From a checkpoint of a small autoregressive pixel model: arch transformer_decoder, width 384.
Rows from block 2, named by matrix and row number. Rows with one number belong to one attention dimension. Each number is 200 + 30 x the weight over its row's rms, rounded and kept within 0 to 999. All counts start at 0. After the name is the row's rms in percent of the matrix's.
# v: attention query, key and value (stacked) (model.blocks.2.attn.qkv.weight, 1152x384, the v third), inputs 128-255
# proj: attention output (model.blocks.2.attn.proj.weight, 384x384, transposed), outputs 128-255
v.39,095,250,157,236,182,188,178,194,167,191,215,161,145,204,231,180,224,206,201,248,201,212,206,147,210,209,188,154,216,145,197,185,161,242,182,230,190,245,203,278,199,215,185,201,183,216,183,206,196,179,191,228,246,217,211,168,231,229,222,201,208,201,214,200,202,189,204,185,162,228,228,226,191,230,173,207,212,263,212,164,215,201,209,231,198,176,188,145,155,236,257,224,196,207,246,192,164,215,246,203,259,192,208,196,234,207,169,172,206,200,186,147,215,181,197,195,191,195,287,261,220,212,196,209,216,193,239,161,243
proj.39,102,152,221,182,148,237,224,216,188,207,211,267,204,231,186,191,220,186,165,126,181,159,182,235,211,161,219,213,208,188,260,197,178,136,243,190,149,187,144,131,214,213,212,137,156,214,224,177,225,273,216,157,199,237,199,210,164,231,244,190,205,169,253,186,206,216,247,168,196,165,203,211,187,181,275,270,152,177,156,238,195,215,181,276,239,232,217,219,195,180,164,219,187,170,137,182,181,181,234,206,132,202,230,207,195,218,218,173,224,196,189,192,180,246,232,225,215,174,188,151,166,243,153,201,221,193,241,215,227
v.40,101,197,169,224,237,211,192,242,194,144,213,191,158,196,183,182,180,169,202,209,101,182,205,198,198,249,216,210,187,215,162,226,194,246,178,160,176,201,157,202,274,239,197,225,185,184,197,181,163,241,199,234,264,227,237,202,216,224,233,220,202,204,222,227,167,192,196,220,197,210,148,224,238,115,196,238,122,184,132,208,190,169,187,227,171,184,191,133,198,161,250,188,195,218,255,183,190,199,199,178,191,206,222,198,229,167,251,144,174,176,157,224,228,169,193,177,197,223,195,204,198,209,173,201,175,166,185,162,149
proj.40,103,205,210,212,223,165,188,189,218,201,169,206,234,196,236,196,197,179,229,175,221,197,229,224,228,194,174,181,204,233,172,194,224,219,250,170,201,194,198,182,210,207,215,197,166,221,169,187,165,223,225,266,173,174,235,175,175,257,178,223,218,207,195,190,139,197,162,230,199,213,207,220,128,208,151,156,171,195,182,210,232,200,187,207,226,184,209,193,197,223,208,183,234,203,218,206,216,184,217,237,152,197,217,145,200,166,123,174,224,275,221,222,165,225,166,231,164,218,176,192,202,251,216,178,208,237,194,188,198
v.41,101,220,211,178,147,171,250,207,135,260,217,155,268,234,176,202,194,199,215,159,218,185,159,226,182,252,236,127,265,180,225,191,222,177,169,176,188,147,186,181,164,191,246,204,195,177,184,165,186,233,145,198,188,176,222,165,215,131,184,214,168,136,219,226,176,192,221,164,212,188,207,192,148,223,231,219,248,132,231,204,219,119,228,167,227,176,195,207,192,229,222,213,192,166,229,185,247,240,249,198,210,195,186,230,155,255,239,241,267,196,205,201,184,219,217,167,206,218,210,197,207,266,183,177,191,202,247,208,155
proj.41,098,206,210,219,256,227,118,167,200,201,230,193,215,181,159,230,176,175,155,221,248,223,213,157,277,261,186,232,177,197,206,211,217,244,221,190,162,210,203,178,172,204,185,214,170,205,193,202,171,159,228,187,241,170,171,187,159,253,202,174,215,235,225,182,193,146,190,208,140,241,188,170,221,209,224,200,252,187,210,194,208,152,192,186,187,239,219,236,260,205,182,245,207,189,182,208,169,188,168,229,231,189,180,218,201,233,165,163,177,195,178,217,229,228,137,266,176,211,227,223,194,219,235,221,221,185,135,194,219
v.42,096,183,218,222,176,224,189,196,239,197,214,170,194,254,208,199,229,204,150,221,199,221,177,230,174,203,186,196,180,177,201,171,241,230,195,248,229,184,230,186,161,167,198,177,221,143,239,257,181,201,278,169,181,164,171,200,195,183,197,155,224,139,248,205,202,218,218,186,163,160,221,187,245,215,226,178,208,224,228,180,226,191,211,190,272,193,173,199,269,178,247,261,228,286,145,174,226,160,168,191,167,202,178,223,235,225,178,189,169,177,181,173,208,249,171,174,132,157,200,171,202,183,172,196,208,228,132,186,178
proj.42,100,196,196,199,230,234,196,216,192,193,182,216,209,207,182,127,216,205,242,243,204,236,216,209,206,217,190,191,196,206,180,216,178,225,179,252,181,169,228,177,211,135,203,242,231,200,211,168,222,139,176,228,212,210,195,148,206,178,161,258,192,233,204,198,205,229,149,162,204,244,171,233,221,189,249,173,175,174,180,201,263,212,203,229,180,190,209,139,182,214,189,184,211,205,174,197,178,188,186,249,154,194,257,218,207,188,214,259,226,203,188,208,209,207,243,181,218,199,196,165,169,171,247,183,213,168,234,236,205
v.43,103,184,204,224,156,181,210,200,138,222,198,204,140,214,241,215,193,212,223,168,154,212,186,135,207,168,202,161,217,210,213,215,166,172,217,194,213,200,205,228,202,180,185,190,200,175,223,154,183,200,172,229,215,247,202,171,146,199,203,199,184,236,180,156,195,137,219,229,229,249,184,221,204,194,247,233,180,214,197,148,215,266,277,172,202,210,156,157,210,196,168,176,222,221,195,161,240,218,205,211,205,201,184,190,195,179,204,191,229,174,229,209,205,203,250,155,218,150,182,183,246,218,192,225,220,214,162,234,161
proj.43,104,207,137,179,248,188,155,207,201,225,254,231,204,191,227,202,204,263,190,214,247,180,232,199,167,210,178,241,178,179,194,162,214,260,212,160,212,212,176,173,261,206,182,166,238,187,202,178,187,233,214,226,207,210,209,211,275,161,222,187,213,208,210,214,160,192,191,164,181,217,171,241,167,201,149,134,194,226,190,235,219,205,199,241,225,132,214,261,197,215,256,176,197,158,195,160,192,242,216,221,216,198,199,220,212,214,190,224,199,209,226,194,240,173,153,221,143,211,175,198,218,182,217,186,195,203,193,178,223
v.44,093,241,192,186,209,167,186,228,163,230,182,214,175,222,206,221,164,204,148,216,174,157,260,196,183,174,224,197,209,226,191,236,200,241,214,174,194,186,216,249,217,179,204,181,188,223,135,189,207,196,175,179,191,217,212,185,180,191,162,188,147,256,199,174,195,230,194,190,216,181,221,204,146,183,209,190,218,182,143,211,176,164,126,209,220,161,235,196,141,261,195,239,197,146,153,234,208,249,192,206,139,190,186,188,164,155,218,195,139,169,180,206,173,194,187,242,234,191,217,227,215,206,214,219,180,200,203,206,232
proj.44,103,180,193,167,191,141,203,185,194,186,187,182,250,165,231,207,166,181,175,181,210,205,176,203,227,228,223,260,189,232,237,201,276,191,167,213,190,206,184,213,243,198,217,220,196,229,214,137,226,176,222,219,199,218,170,207,206,210,184,209,210,176,118,295,170,235,202,203,190,237,234,212,182,218,178,193,132,207,206,134,216,225,228,191,166,254,223,192,254,189,158,193,198,205,216,153,125,206,180,165,237,204,201,212,192,169,229,161,167,181,168,197,213,161,233,217,208,207,187,207,183,255,201,217,253,257,215,186,232
v.45,102,223,236,230,189,205,170,124,274,189,209,212,189,183,203,151,189,232,191,251,154,183,246,190,239,217,159,128,200,155,184,185,227,208,189,198,225,232,229,153,178,229,141,218,198,253,173,218,220,255,234,199,176,274,264,206,233,208,196,171,208,179,193,179,202,196,231,268,237,204,223,204,169,172,208,217,159,189,183,242,223,179,188,250,180,197,178,173,157,182,179,184,196,160,206,205,247,232,226,219,265,186,268,248,239,230,158,189,227,247,171,205,242,201,241,138,215,203,227,253,200,190,158,146,242,185,240,220,204
proj.45,104,192,208,228,204,157,225,177,150,209,220,169,224,160,220,230,203,162,154,159,226,199,171,189,150,136,183,190,140,224,233,229,240,193,209,197,172,212,172,225,193,202,231,173,190,233,201,184,225,169,123,214,195,191,197,196,191,197,163,235,165,204,242,154,190,237,205,210,157,178,211,232,277,156,165,195,184,240,217,179,257,229,213,221,192,197,185,188,194,188,221,223,212,237,169,202,203,215,196,203,220,137,212,209,166,199,201,217,258,213,201,195,161,220,184,257,165,177,223,238,258,218,174,237,204,210,181,156,181
v.46,094,186,159,200,190,271,247,149,228,191,287,148,222,212,214,154,230,213,149,169,165,192,215,128,119,198,234,201,214,173,187,216,203,147,192,239,207,175,211,202,194,238,274,215,217,215,183,198,159,213,186,149,216,184,166,177,191,194,183,242,189,203,201,209,201,191,163,195,208,240,177,218,189,235,213,165,279,262,171,176,188,194,179,226,197,215,193,181,238,210,232,136,228,232,202,212,238,181,231,214,212,181,170,210,211,225,163,193,209,236,165,210,216,151,181,172,189,186,192,201,154,158,188,213,156,227,174,201,197
proj.46,098,195,176,207,207,194,169,274,196,265,155,233,165,176,207,240,182,191,174,214,194,196,200,188,195,174,188,194,195,185,143,169,225,230,208,180,190,213,237,214,184,196,196,241,145,193,166,211,246,179,263,176,131,215,230,242,158,201,206,171,169,186,224,236,225,231,194,151,156,171,210,168,231,183,226,239,226,213,192,175,224,251,274,151,179,173,215,154,224,155,154,232,236,240,209,186,140,196,243,162,168,226,216,222,220,202,241,219,124,189,180,199,228,201,180,158,165,194,240,170,212,248,216,147,206,159,188,193,168
v.47,101,202,184,186,189,244,214,181,158,186,203,176,243,206,229,198,259,227,179,213,235,145,239,176,220,225,215,228,224,199,220,252,259,225,210,195,232,181,157,173,184,176,216,112,253,179,250,194,183,169,247,147,185,198,254,225,145,238,213,207,177,162,216,186,235,189,239,188,217,151,247,193,214,195,193,189,243,236,189,194,176,213,234,172,207,183,192,176,223,193,222,182,241,158,240,199,186,211,142,245,249,234,150,203,203,186,217,194,219,231,209,208,215,185,272,245,165,153,182,210,209,204,119,223,190,256,152,203,178
proj.47,108,203,132,240,170,225,188,253,185,162,154,208,168,207,184,246,181,184,206,192,228,220,203,185,199,184,151,180,158,195,181,271,171,188,226,191,184,161,222,169,205,166,207,233,205,230,198,191,207,201,181,228,190,197,189,181,202,166,207,189,221,199,242,167,195,206,190,218,210,188,182,195,218,191,156,250,158,206,168,166,248,168,178,228,199,198,210,184,188,229,187,172,144,139,158,160,149,180,242,157,214,221,162,225,149,160,185,142,162,182,195,191,190,190,215,166,161,210,216,228,196,186,216,249,205,203,170,213,243
v.48,088,262,180,142,255,208,234,172,211,193,170,203,205,214,220,209,234,187,212,240,223,191,212,225,225,183,197,196,200,196,210,203,185,208,240,234,183,176,204,197,228,173,185,202,176,214,224,169,227,149,198,216,115,222,194,222,202,202,137,227,196,247,243,161,207,213,211,190,186,216,277,184,165,253,163,180,191,180,218,223,175,213,213,195,197,168,158,235,194,207,197,138,171,200,218,258,123,211,219,231,206,142,173,154,166,204,188,188,200,266,184,203,167,168,221,206,189,173,212,217,195,167,177,218,209,194,140,160,178
proj.48,094,160,238,210,217,185,180,240,235,206,205,209,177,194,187,192,182,182,203,261,174,165,176,207,203,260,222,203,182,193,217,210,195,179,172,123,166,227,115,225,194,187,180,223,206,199,206,209,181,190,146,178,207,195,197,144,163,182,252,162,206,176,137,202,192,241,207,132,181,149,199,198,214,157,192,220,217,167,156,229,177,225,232,200,248,264,220,161,275,239,196,233,221,231,199,152,216,254,179,172,176,196,169,176,206,184,245,223,220,167,210,142,252,274,156,217,209,153,193,257,191,230,217,212,228,236,210,153,157
v.49,089,194,202,178,203,188,220,250,234,210,198,246,182,165,153,178,195,189,217,223,170,270,209,174,190,220,189,173,219,217,170,174,225,172,275,226,163,191,138,207,177,223,218,181,211,200,214,180,186,216,191,253,171,198,184,239,214,181,201,213,226,179,208,173,171,158,201,228,137,184,204,193,212,177,169,186,181,171,205,178,186,188,171,196,187,207,264,194,203,193,166,199,193,195,206,142,163,243,215,162,252,274,178,234,229,219,197,232,219,167,237,234,203,262,197,166,204,208,144,214,213,219,208,164,242,205,253,180,198
proj.49,092,262,207,210,213,242,255,186,218,199,156,164,208,160,174,248,200,243,245,187,232,178,203,199,224,220,240,233,205,181,217,221,162,199,144,162,220,197,235,192,193,203,196,221,222,166,200,197,227,214,208,242,202,173,173,163,228,211,134,184,204,257,189,229,209,198,174,251,197,189,201,205,143,216,195,158,171,197,218,195,214,183,192,164,189,211,186,220,190,255,249,220,133,172,203,220,234,169,211,196,210,227,168,191,205,209,197,187,266,220,182,198,166,149,242,228,168,189,268,144,203,214,180,201,203,210,148,171,203
v.50,102,233,229,238,241,195,226,243,240,214,166,154,126,199,243,172,198,211,184,228,158,173,207,208,205,169,190,226,197,172,191,212,222,206,161,184,272,169,148,191,247,195,209,229,219,189,194,241,238,182,225,193,170,192,230,180,177,181,250,184,216,206,196,182,176,186,180,237,201,212,201,243,178,198,166,227,238,189,204,219,213,202,238,151,242,222,132,186,180,208,143,174,203,188,159,171,232,217,182,204,213,244,187,186,232,200,198,186,190,178,235,190,199,206,208,211,188,133,132,188,271,172,197,210,162,179,108,219,228
proj.50,101,219,187,167,209,197,215,192,214,157,237,235,237,207,222,222,215,176,187,202,229,229,162,205,212,174,183,189,224,132,239,180,177,144,185,229,197,172,222,242,186,190,185,153,273,239,138,179,153,196,175,188,214,246,141,165,156,215,183,184,214,181,211,198,241,189,191,146,208,206,218,192,236,156,174,188,186,206,139,217,232,201,186,220,194,161,215,146,256,192,244,185,226,176,247,136,205,157,214,155,235,139,223,154,203,209,234,162,146,253,211,239,177,252,208,171,204,183,220,214,195,196,187,174,209,179,237,108,238
v.51,101,219,180,196,208,257,161,202,230,180,180,207,183,239,190,207,214,186,209,153,253,229,175,201,140,225,192,222,215,190,189,181,189,180,217,228,213,145,210,201,191,206,225,223,215,186,269,169,185,193,244,165,200,213,204,156,108,144,216,192,186,255,153,214,148,167,143,216,209,169,144,223,138,239,177,175,183,161,216,218,175,158,193,186,217,210,188,223,191,210,213,215,213,191,214,248,230,200,238,197,237,194,195,155,202,230,219,223,228,179,213,224,214,215,178,249,171,232,243,180,206,243,255,196,245,253,225,231,241
proj.51,106,195,192,157,177,222,176,119,199,177,207,158,202,209,210,234,182,230,196,239,180,185,250,224,150,180,266,221,212,233,193,240,193,186,146,182,147,228,223,181,206,250,234,161,190,184,223,264,195,188,181,167,254,145,222,156,269,200,184,199,220,172,245,117,234,172,187,188,130,173,212,194,160,254,230,184,187,210,207,192,162,182,199,232,177,148,227,208,228,195,227,212,161,167,202,220,260,207,169,232,139,253,245,245,200,176,207,197,149,229,195,168,214,170,166,195,231,186,222,239,180,188,174,161,173,192,171,161,167