{"image_size": 16, "arch": "transformer_decoder", "width": 384, "bias": "all", "positions": "learned", "residual_init": "none", "optimizer": "soap", "beta1": 0.95, "shampoo_beta": 0.95, "max_precond_dim": 512, "one_sided": false, "steps": 14300, "batch_size": 64, "final_lr_fraction": 0.01, "warmup_steps": 1430}
Rows from block 2, named by matrix and row number. Rows with one number belong to one neuron. Each number is 128 + 24 x the weight over the matrix's rms, rounded and kept within 0 to 255. All counts start at 0. Numbers have three digits each.
# fc1: MLP up (model.blocks.2.mlp.fc1.weight, 1536x384), inputs 128-255
# fc2: MLP down (model.blocks.2.mlp.fc2.weight, 384x1536, transposed), outputs 128-255
fc1.1268:100142072118096118125119117117133154100138135168112100095186152119119127146114139164099146107127109092143149147095122079127108126126108096104154154117158136111170142133159091167130104137160125117111142153089117144158144112148161156127113126164093110145105116168172146155192142119066139125088099115132085119102138152116157124149146112144144060127136125123111120116133129114184118113143
fc2.1268:142139136132167116097105150142168080155098159088179167106119120120126143165130138084102135119171186099153150124140140141133109177086137145136097155110143128132114135116090149109100130125099165109158151086151178114137100130118119137131154102128140126144084138123106133139095127137123142122122088205076100137119169156150106117082145128137118160110175124079100161115128143153154127105077
fc1.1269:128150101052147134089127158129120116127162070164095134179101094112174129114108141187124178120111119140166093178132123143176099084162109122111101116106150168143176160135129119109144157096120120121166125146131163130160128103111154091163112097082109117145137168164133129138160135115071104094139120130133114145107149102121125133131117136107116156114111141130118082116087121145141128131117
fc2.1269:086109110157131110153152109130100146145177172092129130146101141127096128152101120129132074119110133158102155184084118112092117136136115115134144138119110165139143129151126138103101132162117130159143123145143117150148176151099109126158155154103142141129139082149125091144161153144130136131153128171090144169171138096108117115109136117119135073111116126127144105101151133140172153118161
fc1.1270:115122107124127127115107103127147140122130100134127110093108123162137124138120164112115129124123088098140134118119128164120132130127097137150094107161137116136115152131127155170088140145099106067131145108138188132096171120104127126110157160163112105111124150071117131085121154100097139153150098101124123116133134118123131154146153103102115138113098128102149109174166123071155103133114
fc2.1270:089123098136125136115126138135164078166095124101130114104132170120115113136124127156137101141120161117109115133119131130155172112125178132147141111124136122149088132127158148153102123142124134115107130107121131130126094108158098149142083105132099144133162106167103130111141154101121175107100153133116088147154175100148139157140159133163121142157165097099115123151163188109117104144113
fc1.1271:092161161165087165146125122147161139101120071132142158105111085093121156114139102122133162112146128148151117129102091119089094150143140084109116132142125140184161141153118158164148096143139132141152129129144102113084142185121139133092135146101098151140106135150139151132071107150145092107123118148169142110133130128151160157120093131127141123156146142145120148131136138128121130091102
fc2.1271:155081172131066096147121135144141189123114131094078158148113152120103092126092145130138110123152133118116115177135129167117162111141113134103079154122119101084160104130114106114131125118174144126068146145099073147106152159143125163125118170108113130120129106128129115127140124115136168141163118087118138094152103076130109120124102144121128115104110124112150133118136118135104142149094
fc1.1272:115144133120151092114107132075139118119097148121087135127096154087115095184096137106160130153124108104133105118155103113097119094104152165116143108147121186086182144074121092140086123152129125128116106143144118145176136132130104117116134123131147112168094133154119143166125120130076160169134105096116105113146137103160110157090103104133100155077123141146172154104142142161094140124143
fc2.1272:160110140154105118120151160129121105140115119139107118087155095084119113135094097091161133128136110119134132123104125115101134163153120096119106119136106136127142099148149144129137163097116153115147130106116094123110129117076136149127150147157095124112149124140133091120141168072142150130149157109143123134164147155098139139159130113166152106117128157132112081092097161149147154135122
fc1.1273:157121135148125100126136126123166160113116104113096162128123129139106136134139121110158097153161148133111098144118105106091116127091113157092136102098131126149056101143149110135149114118146119145090105131117144128151115107062134155109132092068130137154147102111142118080138123090149109092129151117146154122155127135158140109101160164131145163151139117120159081130170131132097164070107
fc2.1273:110163163116106184132150170143128129098128148110109127117137106166141115133097111125162141170163100108138129108148114116146123165138146126149171133140162141123140120117120140140140116126143134087107127125105116098120137150130129133113137154115132129128113138119133154169103098110128146112128105153130110098118126097124117162119112134178118100094131104105159147129118119115142148125092
fc1.1274:142128118178152157114132118152139065148103175112137112126151116093121093120176130161119123142119141148117093147077156125154074147093118107080134116144087121128130148108122116132133118134153110122148119108141156112132105107107103109135122115125126136129159146106110110136128137132151095145128141129180098106117125129154178080148158155135128130124200121160115114130105101115129160080150
fc2.1274:128134150094141105143145139147131162137101089132117096123137115123120113145143141125132130143134096151118098070126108148133120132142177148115141122113111133146127102108086121133136134114122170139139114120111133129100140132097104155130106155143149099116101153114093142150094183139134114144129134123110146115099136112124107106140177126158172138118107115125135140135140125094104113153131
fc1.1275:145095182118102109110151134150156136128133067128113107125123114102138139119149149148128123096064148149143149116145118134076127120156133123106143149145104151137127117167111105131120118140125106098142061131162150098174142137134119094116150142164080135091128107106091151146103128115143145159147089121120120087111114144114150145112150171144124164114086094118108124128096088107117110089147
fc2.1275:165144142147092087107097114132129075107131166123092131113159139138150122117128123162137143145119075131126122142107151118111156127131146132150151121151152096126114131118162135132129162142125198117122086165167138134134113126128101199137137135124145147115144105144171103160158112174116139128154136149141148195161079141144175144142149143098099102129138143124119174131113187128113158132143
fc1.1276:156097085104119102096136107149161135105162134085103145163124121115145123106116080090114126121099144104110107147131099120117136100112154105129109131145167107146160115157174092176128112135113120125105060128134116091152097128150100133132080137135100110168124111095131138134109112118162156115164137117148107157144146155132169121140153099144162139142118121161115105117157099133121141135146
fc2.1276:159123157164110131097140140124112149127122116103129156102163160148131148181107119133141137165147125142128114112120120119127132146138118136116117109093146140095152108094143189098125147127122168104149143126121141119094140129123131145165103127107140134122134137146145103115109164140152136166138134102150123169102120159156123171115087134107108125082128066118119093139142165101116130067114
fc1.1277:145121122139094104126121111140146121154116131159110136154148155094130147132111124131104143121118125111121092123111133093141106126142118123152132135169111156111113097153132106129137104137090125134097135130119112123107137128118151113144138144140144111111119116140123132136132143140139138101119136121141116068111127132108133139142145109152133106141129121152121140118144142084148130112136
fc2.1277:136144074112145095137132118125124168146147137145127141133142138136119115096119164176146098128113145115129134153149130119114117109141153103139113110071142099100137113106125149128133132112129156123111110141133089138131149141152133127138115145130132164095112136142147114122131098104112123145146089113115116173131136157118149122137076150102110123139089129134137135140125152138080146153127
fc1.1278:113139116163133127135178146124191120202170145156154098174115095144144121143127110173121115151171099109183089137138114150145114119132134179131126107136100153068110170073140115074098165134119167079120106124130138140107124120096134105093118135130116120126129116139110088187159119125081153133178119158098106136144143137113113172132149135103098082103140148068159134139110128129137129137127
fc2.1278:156151130135093135147131170164104173136124157119122098109131079136116140148124136153118131096151115128133136115130132154133145094111100145138145105103124095109126145097142131128111117139148144165065161105090086150116168151134152096131131199134113131111153102109193107107077190146168144110137139080115162125120095156137131146143123144171147146139135090100134134130162137143138121149128
fc1.1279:129168095127153090110108078151118121135128174123142103171132115140148126077140105151156092129099111084119074098064122118155097100131129083091162094157114143132107113138082130098138153136108131137147135120126166148104151157127134162126121154098159165134139134121177104143178131135105093137140063136118150133096142117081139140155125103139119118136123113119085121077116125106140116096153
fc2.1279:127157098142130132106128139124097153175139094122126119130150125157155144096166151087137149085127134112114146152105171139138103154131077138104170155099122084146130104080127175114124125124072146148101149150183138162100132155166101150086122131114103114129097139144105135145132146141104085122115079132091127140172127149114093118141160149129131104107109128172135151178090079109121163115133
fc1.1280:155136102120102127083120098109113131131097092115136142150117104093128125096181110134090123075119157133148100155135089118136135125108105163116110084139101132127110123127141145109180126133172085104134126131106119081125130146088167092042155102131089123118103141102125149169117107146155141098145128108146145130095120105169144123124124176137108118148189108157141134124105125152113128115122
fc2.1280:125118129150147125110150154112099103147160152124114145131153179118115140102122138124119121100116106115106130152080151110131122127126134118129074145159147093107173122112116122112144124096099154149124130098121121169115123136145122149158118109134152101129164131148103144120167119101132116139134153127117122144141124147142135133143148102131118110086119123104093100134165175091121131132094
fc1.1281:151102185100130096152148122140171139145179110104113120124117145109136130143154125130142125181152102177112091162127122152152165147155136097117110159120097154119187141127097113159111085137139152095098124148121084119103117117161177131105075085101134153139086118113154097118105142096108143126127120123157103122090126120152126081121143122157066187151102134149116112167124150103138135141152
fc2.1281:140122082120083125160125106126118139087113125137120154126150102166125126129107109162137117143141094072086142132117088095076122118104140104129128140106164079145126088183137142103100079126121138118115100153135119110189138131160132120145127125139141162110165140165107144118138061148134105165119079139139127131138158123105166168120112118110132072126151119135122147109148071137111109126096
fc1.1282:117127189124157105137109126143151155127156100111180116089114165139173082185108082094147151129122176127069151105139121116208115127139169109100140150133109134096150178111086141108130097139069093119128098149132107103104075118088100105123141172129099152115162163156117156103131136139136185155077095137114122117115081103076179119146111085141087104123156140078107124146143167148143141139099
fc2.1282:121171103128126119124147150124097112152122140185121151118143135133134115118096127140115111134139121181155164099110151141096093155076141126113106143101094128124155123103125124112142123093155162127062196099132120129150115118133134131167095088153172160096121060129144123156174132134118117106151178142112109143135115092148100113189134161094176132127168144169124147115115131119097170127150
fc1.1283:120143181131122090153124145164112134076138139101141141107166091114124128126139127119113180100151150114116121096130124114126130122137160136156127118153152147112164125123130132134133156119104123148108131126092135157113113151153141116143145133144124130130158114172126127145114121151125126154180141134134138144119094117137110123120134123128153113127151091137094111110153138096121108087128
fc2.1283:125140123148165144083139094150109077144123127118099099130139183124107147127137121121111107130079135160147159078111136112073130131133141152130155094090126125126119149065147107092116162112124088113130085100102126197094107139121200155128114135123146094149139115088111160124120121141122138129141135142116124121091163096102097116086089153183115156116175122162121147076125106179098148097140
fc1.1284:120135130094114081131123155097156121090148101134131120141137152131140147124126137094123166106118146105114086111132097140128130101118150107132118144159121128136142077157108142144116145109120107092105118161163106092128150123115137116101119158124065141113154102113148172135094136127083105153086106156124105102164138115122136125123112101097155165111099112155109125139163143129117106152123
fc2.1284:139134093184086119108138070129104102166078126136134100151142154148150162183105134112124152144122106111111109138124171111146161142115165093165150148088103150145126144137146170103119167114150096100135106087094146125182146130123108114179149106138090143165169130120126128157168163153111128116099096101133162170113106155154126117081140160135113098084139095101104099172128145132170117108116
fc1.1285:166107113152188160140107137097182163154122149117142104120097130077085133088184144115100138168128133151094145144130163129095119104169116122173134096142142135145129122122146156109172139148128113124133151138143109132138141159105121095106170104157164143125117162146066176070142119078134066134174128139133123130134115107116119105127110144132152130072097118154109157122122174146135168110099
fc2.1285:099156121110100115143146131132127142140137106127135119155155143147128116170102115124142141138089139105118160129129125141146137150105138146109087128118117131079129136149146133092130124136095106115145131141110143125066147118142148143157095125110123099123094110156087130137117100149108145095111142133133129153117177134146128154108123148141082130132124146117139111118122094102148132106157
fc1.1286:100104132138148115122114094057092156120133075127077133128123136158132112089133107100134126132142128124152132135143133126143122123121137112107126137130137130176155142125155165133139095126099128118160161110125126122127111092113130149109094144093158182166112124136188106124133073128117135188158128134163161133087163157132161107134187116155143135149125133153155106128126139142102148107173
fc2.1286:118141099115111147158147158115107115154171138114114146119135095081143105117104123148113190118145069160136147107137142164151137098137142069126103099175070153103153090121103150108163159150151120132100117150122115143151077117113186111132105117147146120127145128112179111107143136107097121166120105121155168156122116132123129117123120122096114113169121106131111106108185092130091134165093
fc1.1287:135098131118101149117122137157122161187152133100125126098143133157155124133126117123124172052123111155102116117142153128183120111177103122117131158106174150132153111124155126118164109109162117088160084118147136163099137138114133138135127118163181148162140144158118156157109145121094137139102106136138109179120096101109148117126130103180114131119136097160095157140166114134141115098188
fc2.1287:134149175104131087135095146101110132143127144148145143111183076091104139131121127156125180176136133116121160156090110115120107174121143131063077167131108121180175129116096144133101116147140156107123133083134159103172111125130127142135106121108148127174104063107169108109130114171156110155120127121155142143126164162190146090068127170113161097102125100099120131174146131134135108132151
fc1.1288:116113103155150125130104102131155133132115107090147131126136177096163137146106179135137123181183121129120125151124140115138136132096144105069082078159119121131144084148144100140081153166125129098141124113128153110154134126118173134133145109139149120120064103173086139170149141152112105120125139105181149159107097107114153119129143161134113104149141081168149139125161102134142147073131
fc2.1288:136136113118119117113169143164133095122140157128130159128115140159096142106121123156095108115086138145166133133092190113124126158116113122134132158156155091091137090177149168072113130072138129096104133086152134136073116091149135114128113115114127107148102132113101102100148092118128173097166106142132148167101125058112105132094144147120116115089109115164153140119149111114123088129106
fc1.1289:110167124177139115126118172175118102146131120129127139150138117068125130149167084138101170103135132116070165134136124145132116119118141129138100132150140113127108092124141107137133134120118113163140138101145151112119140106098122124111158164121136120109127110158118136160127130158134108118161126141100120101147150121123135118146145125115120158137160136156123161124153122167123175120105
fc2.1289:141154096155089150096110157125099158108140108112128107103129174101111133156128153144126124117092137111167193104115140112105167151114154151128150140131155121079116161134115127156134132168119160091134114103103112121134155124089135130100137155152164155110143122158146104105156130081132165155118122147136079160154115155141114167134072160097123130141095123162114128114102166127098134157131
fc1.1290:175136151122127171112105126088146139108127134085125073137069120089144110118135131133163088132169147110139104116136144140110106159112117134173123148133134136126141146148082190115200115154138080133155143161144168166112110075156146104111146129163111113130142175122114115120133089141149132130139149131106117179109128160107180109161135135113150142111120176144086117158124095140096120109100
fc2.1290:103163137122112089167124095142122131141112111124119186135108173112067159146158115130113105145100104115155130137120124167102155116149099117065136120162126127158121136131128113097080099115142103105151157085125148105147116181086134156132140144132131123079157133105097129105121141116112115134151122163150142077162147157134113127115123113160110134115119109086133141122118121091152089158141
fc1.1291:122123106152148124135127178143145111124107155153102104140145123121146144074174151150118165128153142132138152128118112130156116099161143111103152117071122167143116162137147075091109118138131143086104111133105112143176119130114127100140119097141142156176129138127162137127154170151078099139146128126154146123087135130107108131132180125138100142109137110173158139118145114157163112077126
fc2.1291:145136134165135103106108098136143138154112123148125174145133136138131114164137117158141147092093120135150140155136148122167122106082155134204110136074147124090133131133153160084092128141106107149141093136150170151140119139110119168167124113109121105142163114137125138121128128147141114136116158151120086166178091148124144127123145125083170134090173140140110141114142090119163149117147
fc1.1292:149127158172151122105131114103169081135105153152111144081171091110150126124147145113174156117154146141090135156094111123116122105111104135128134121148167112137112087116093105133148177154122083090104133148142113107132154135127132104103177105081152138127095111119130111135161151152115138131099196117147085104107147127077123152124145102120136132106144148142138131089072162129131115115125
fc2.1292:172104154135124118118149128151142128145153115100135112128123094131144149165156094101125086151118105092135139107124139133149134142122104162130132118108135134067189098145126116137125114133104135148169132152164133140150099107111076123112126144148135148138105131147113113101130098148120091065135133131125125145101130148141140152127141132126121138115152134128114140145147112120069135125114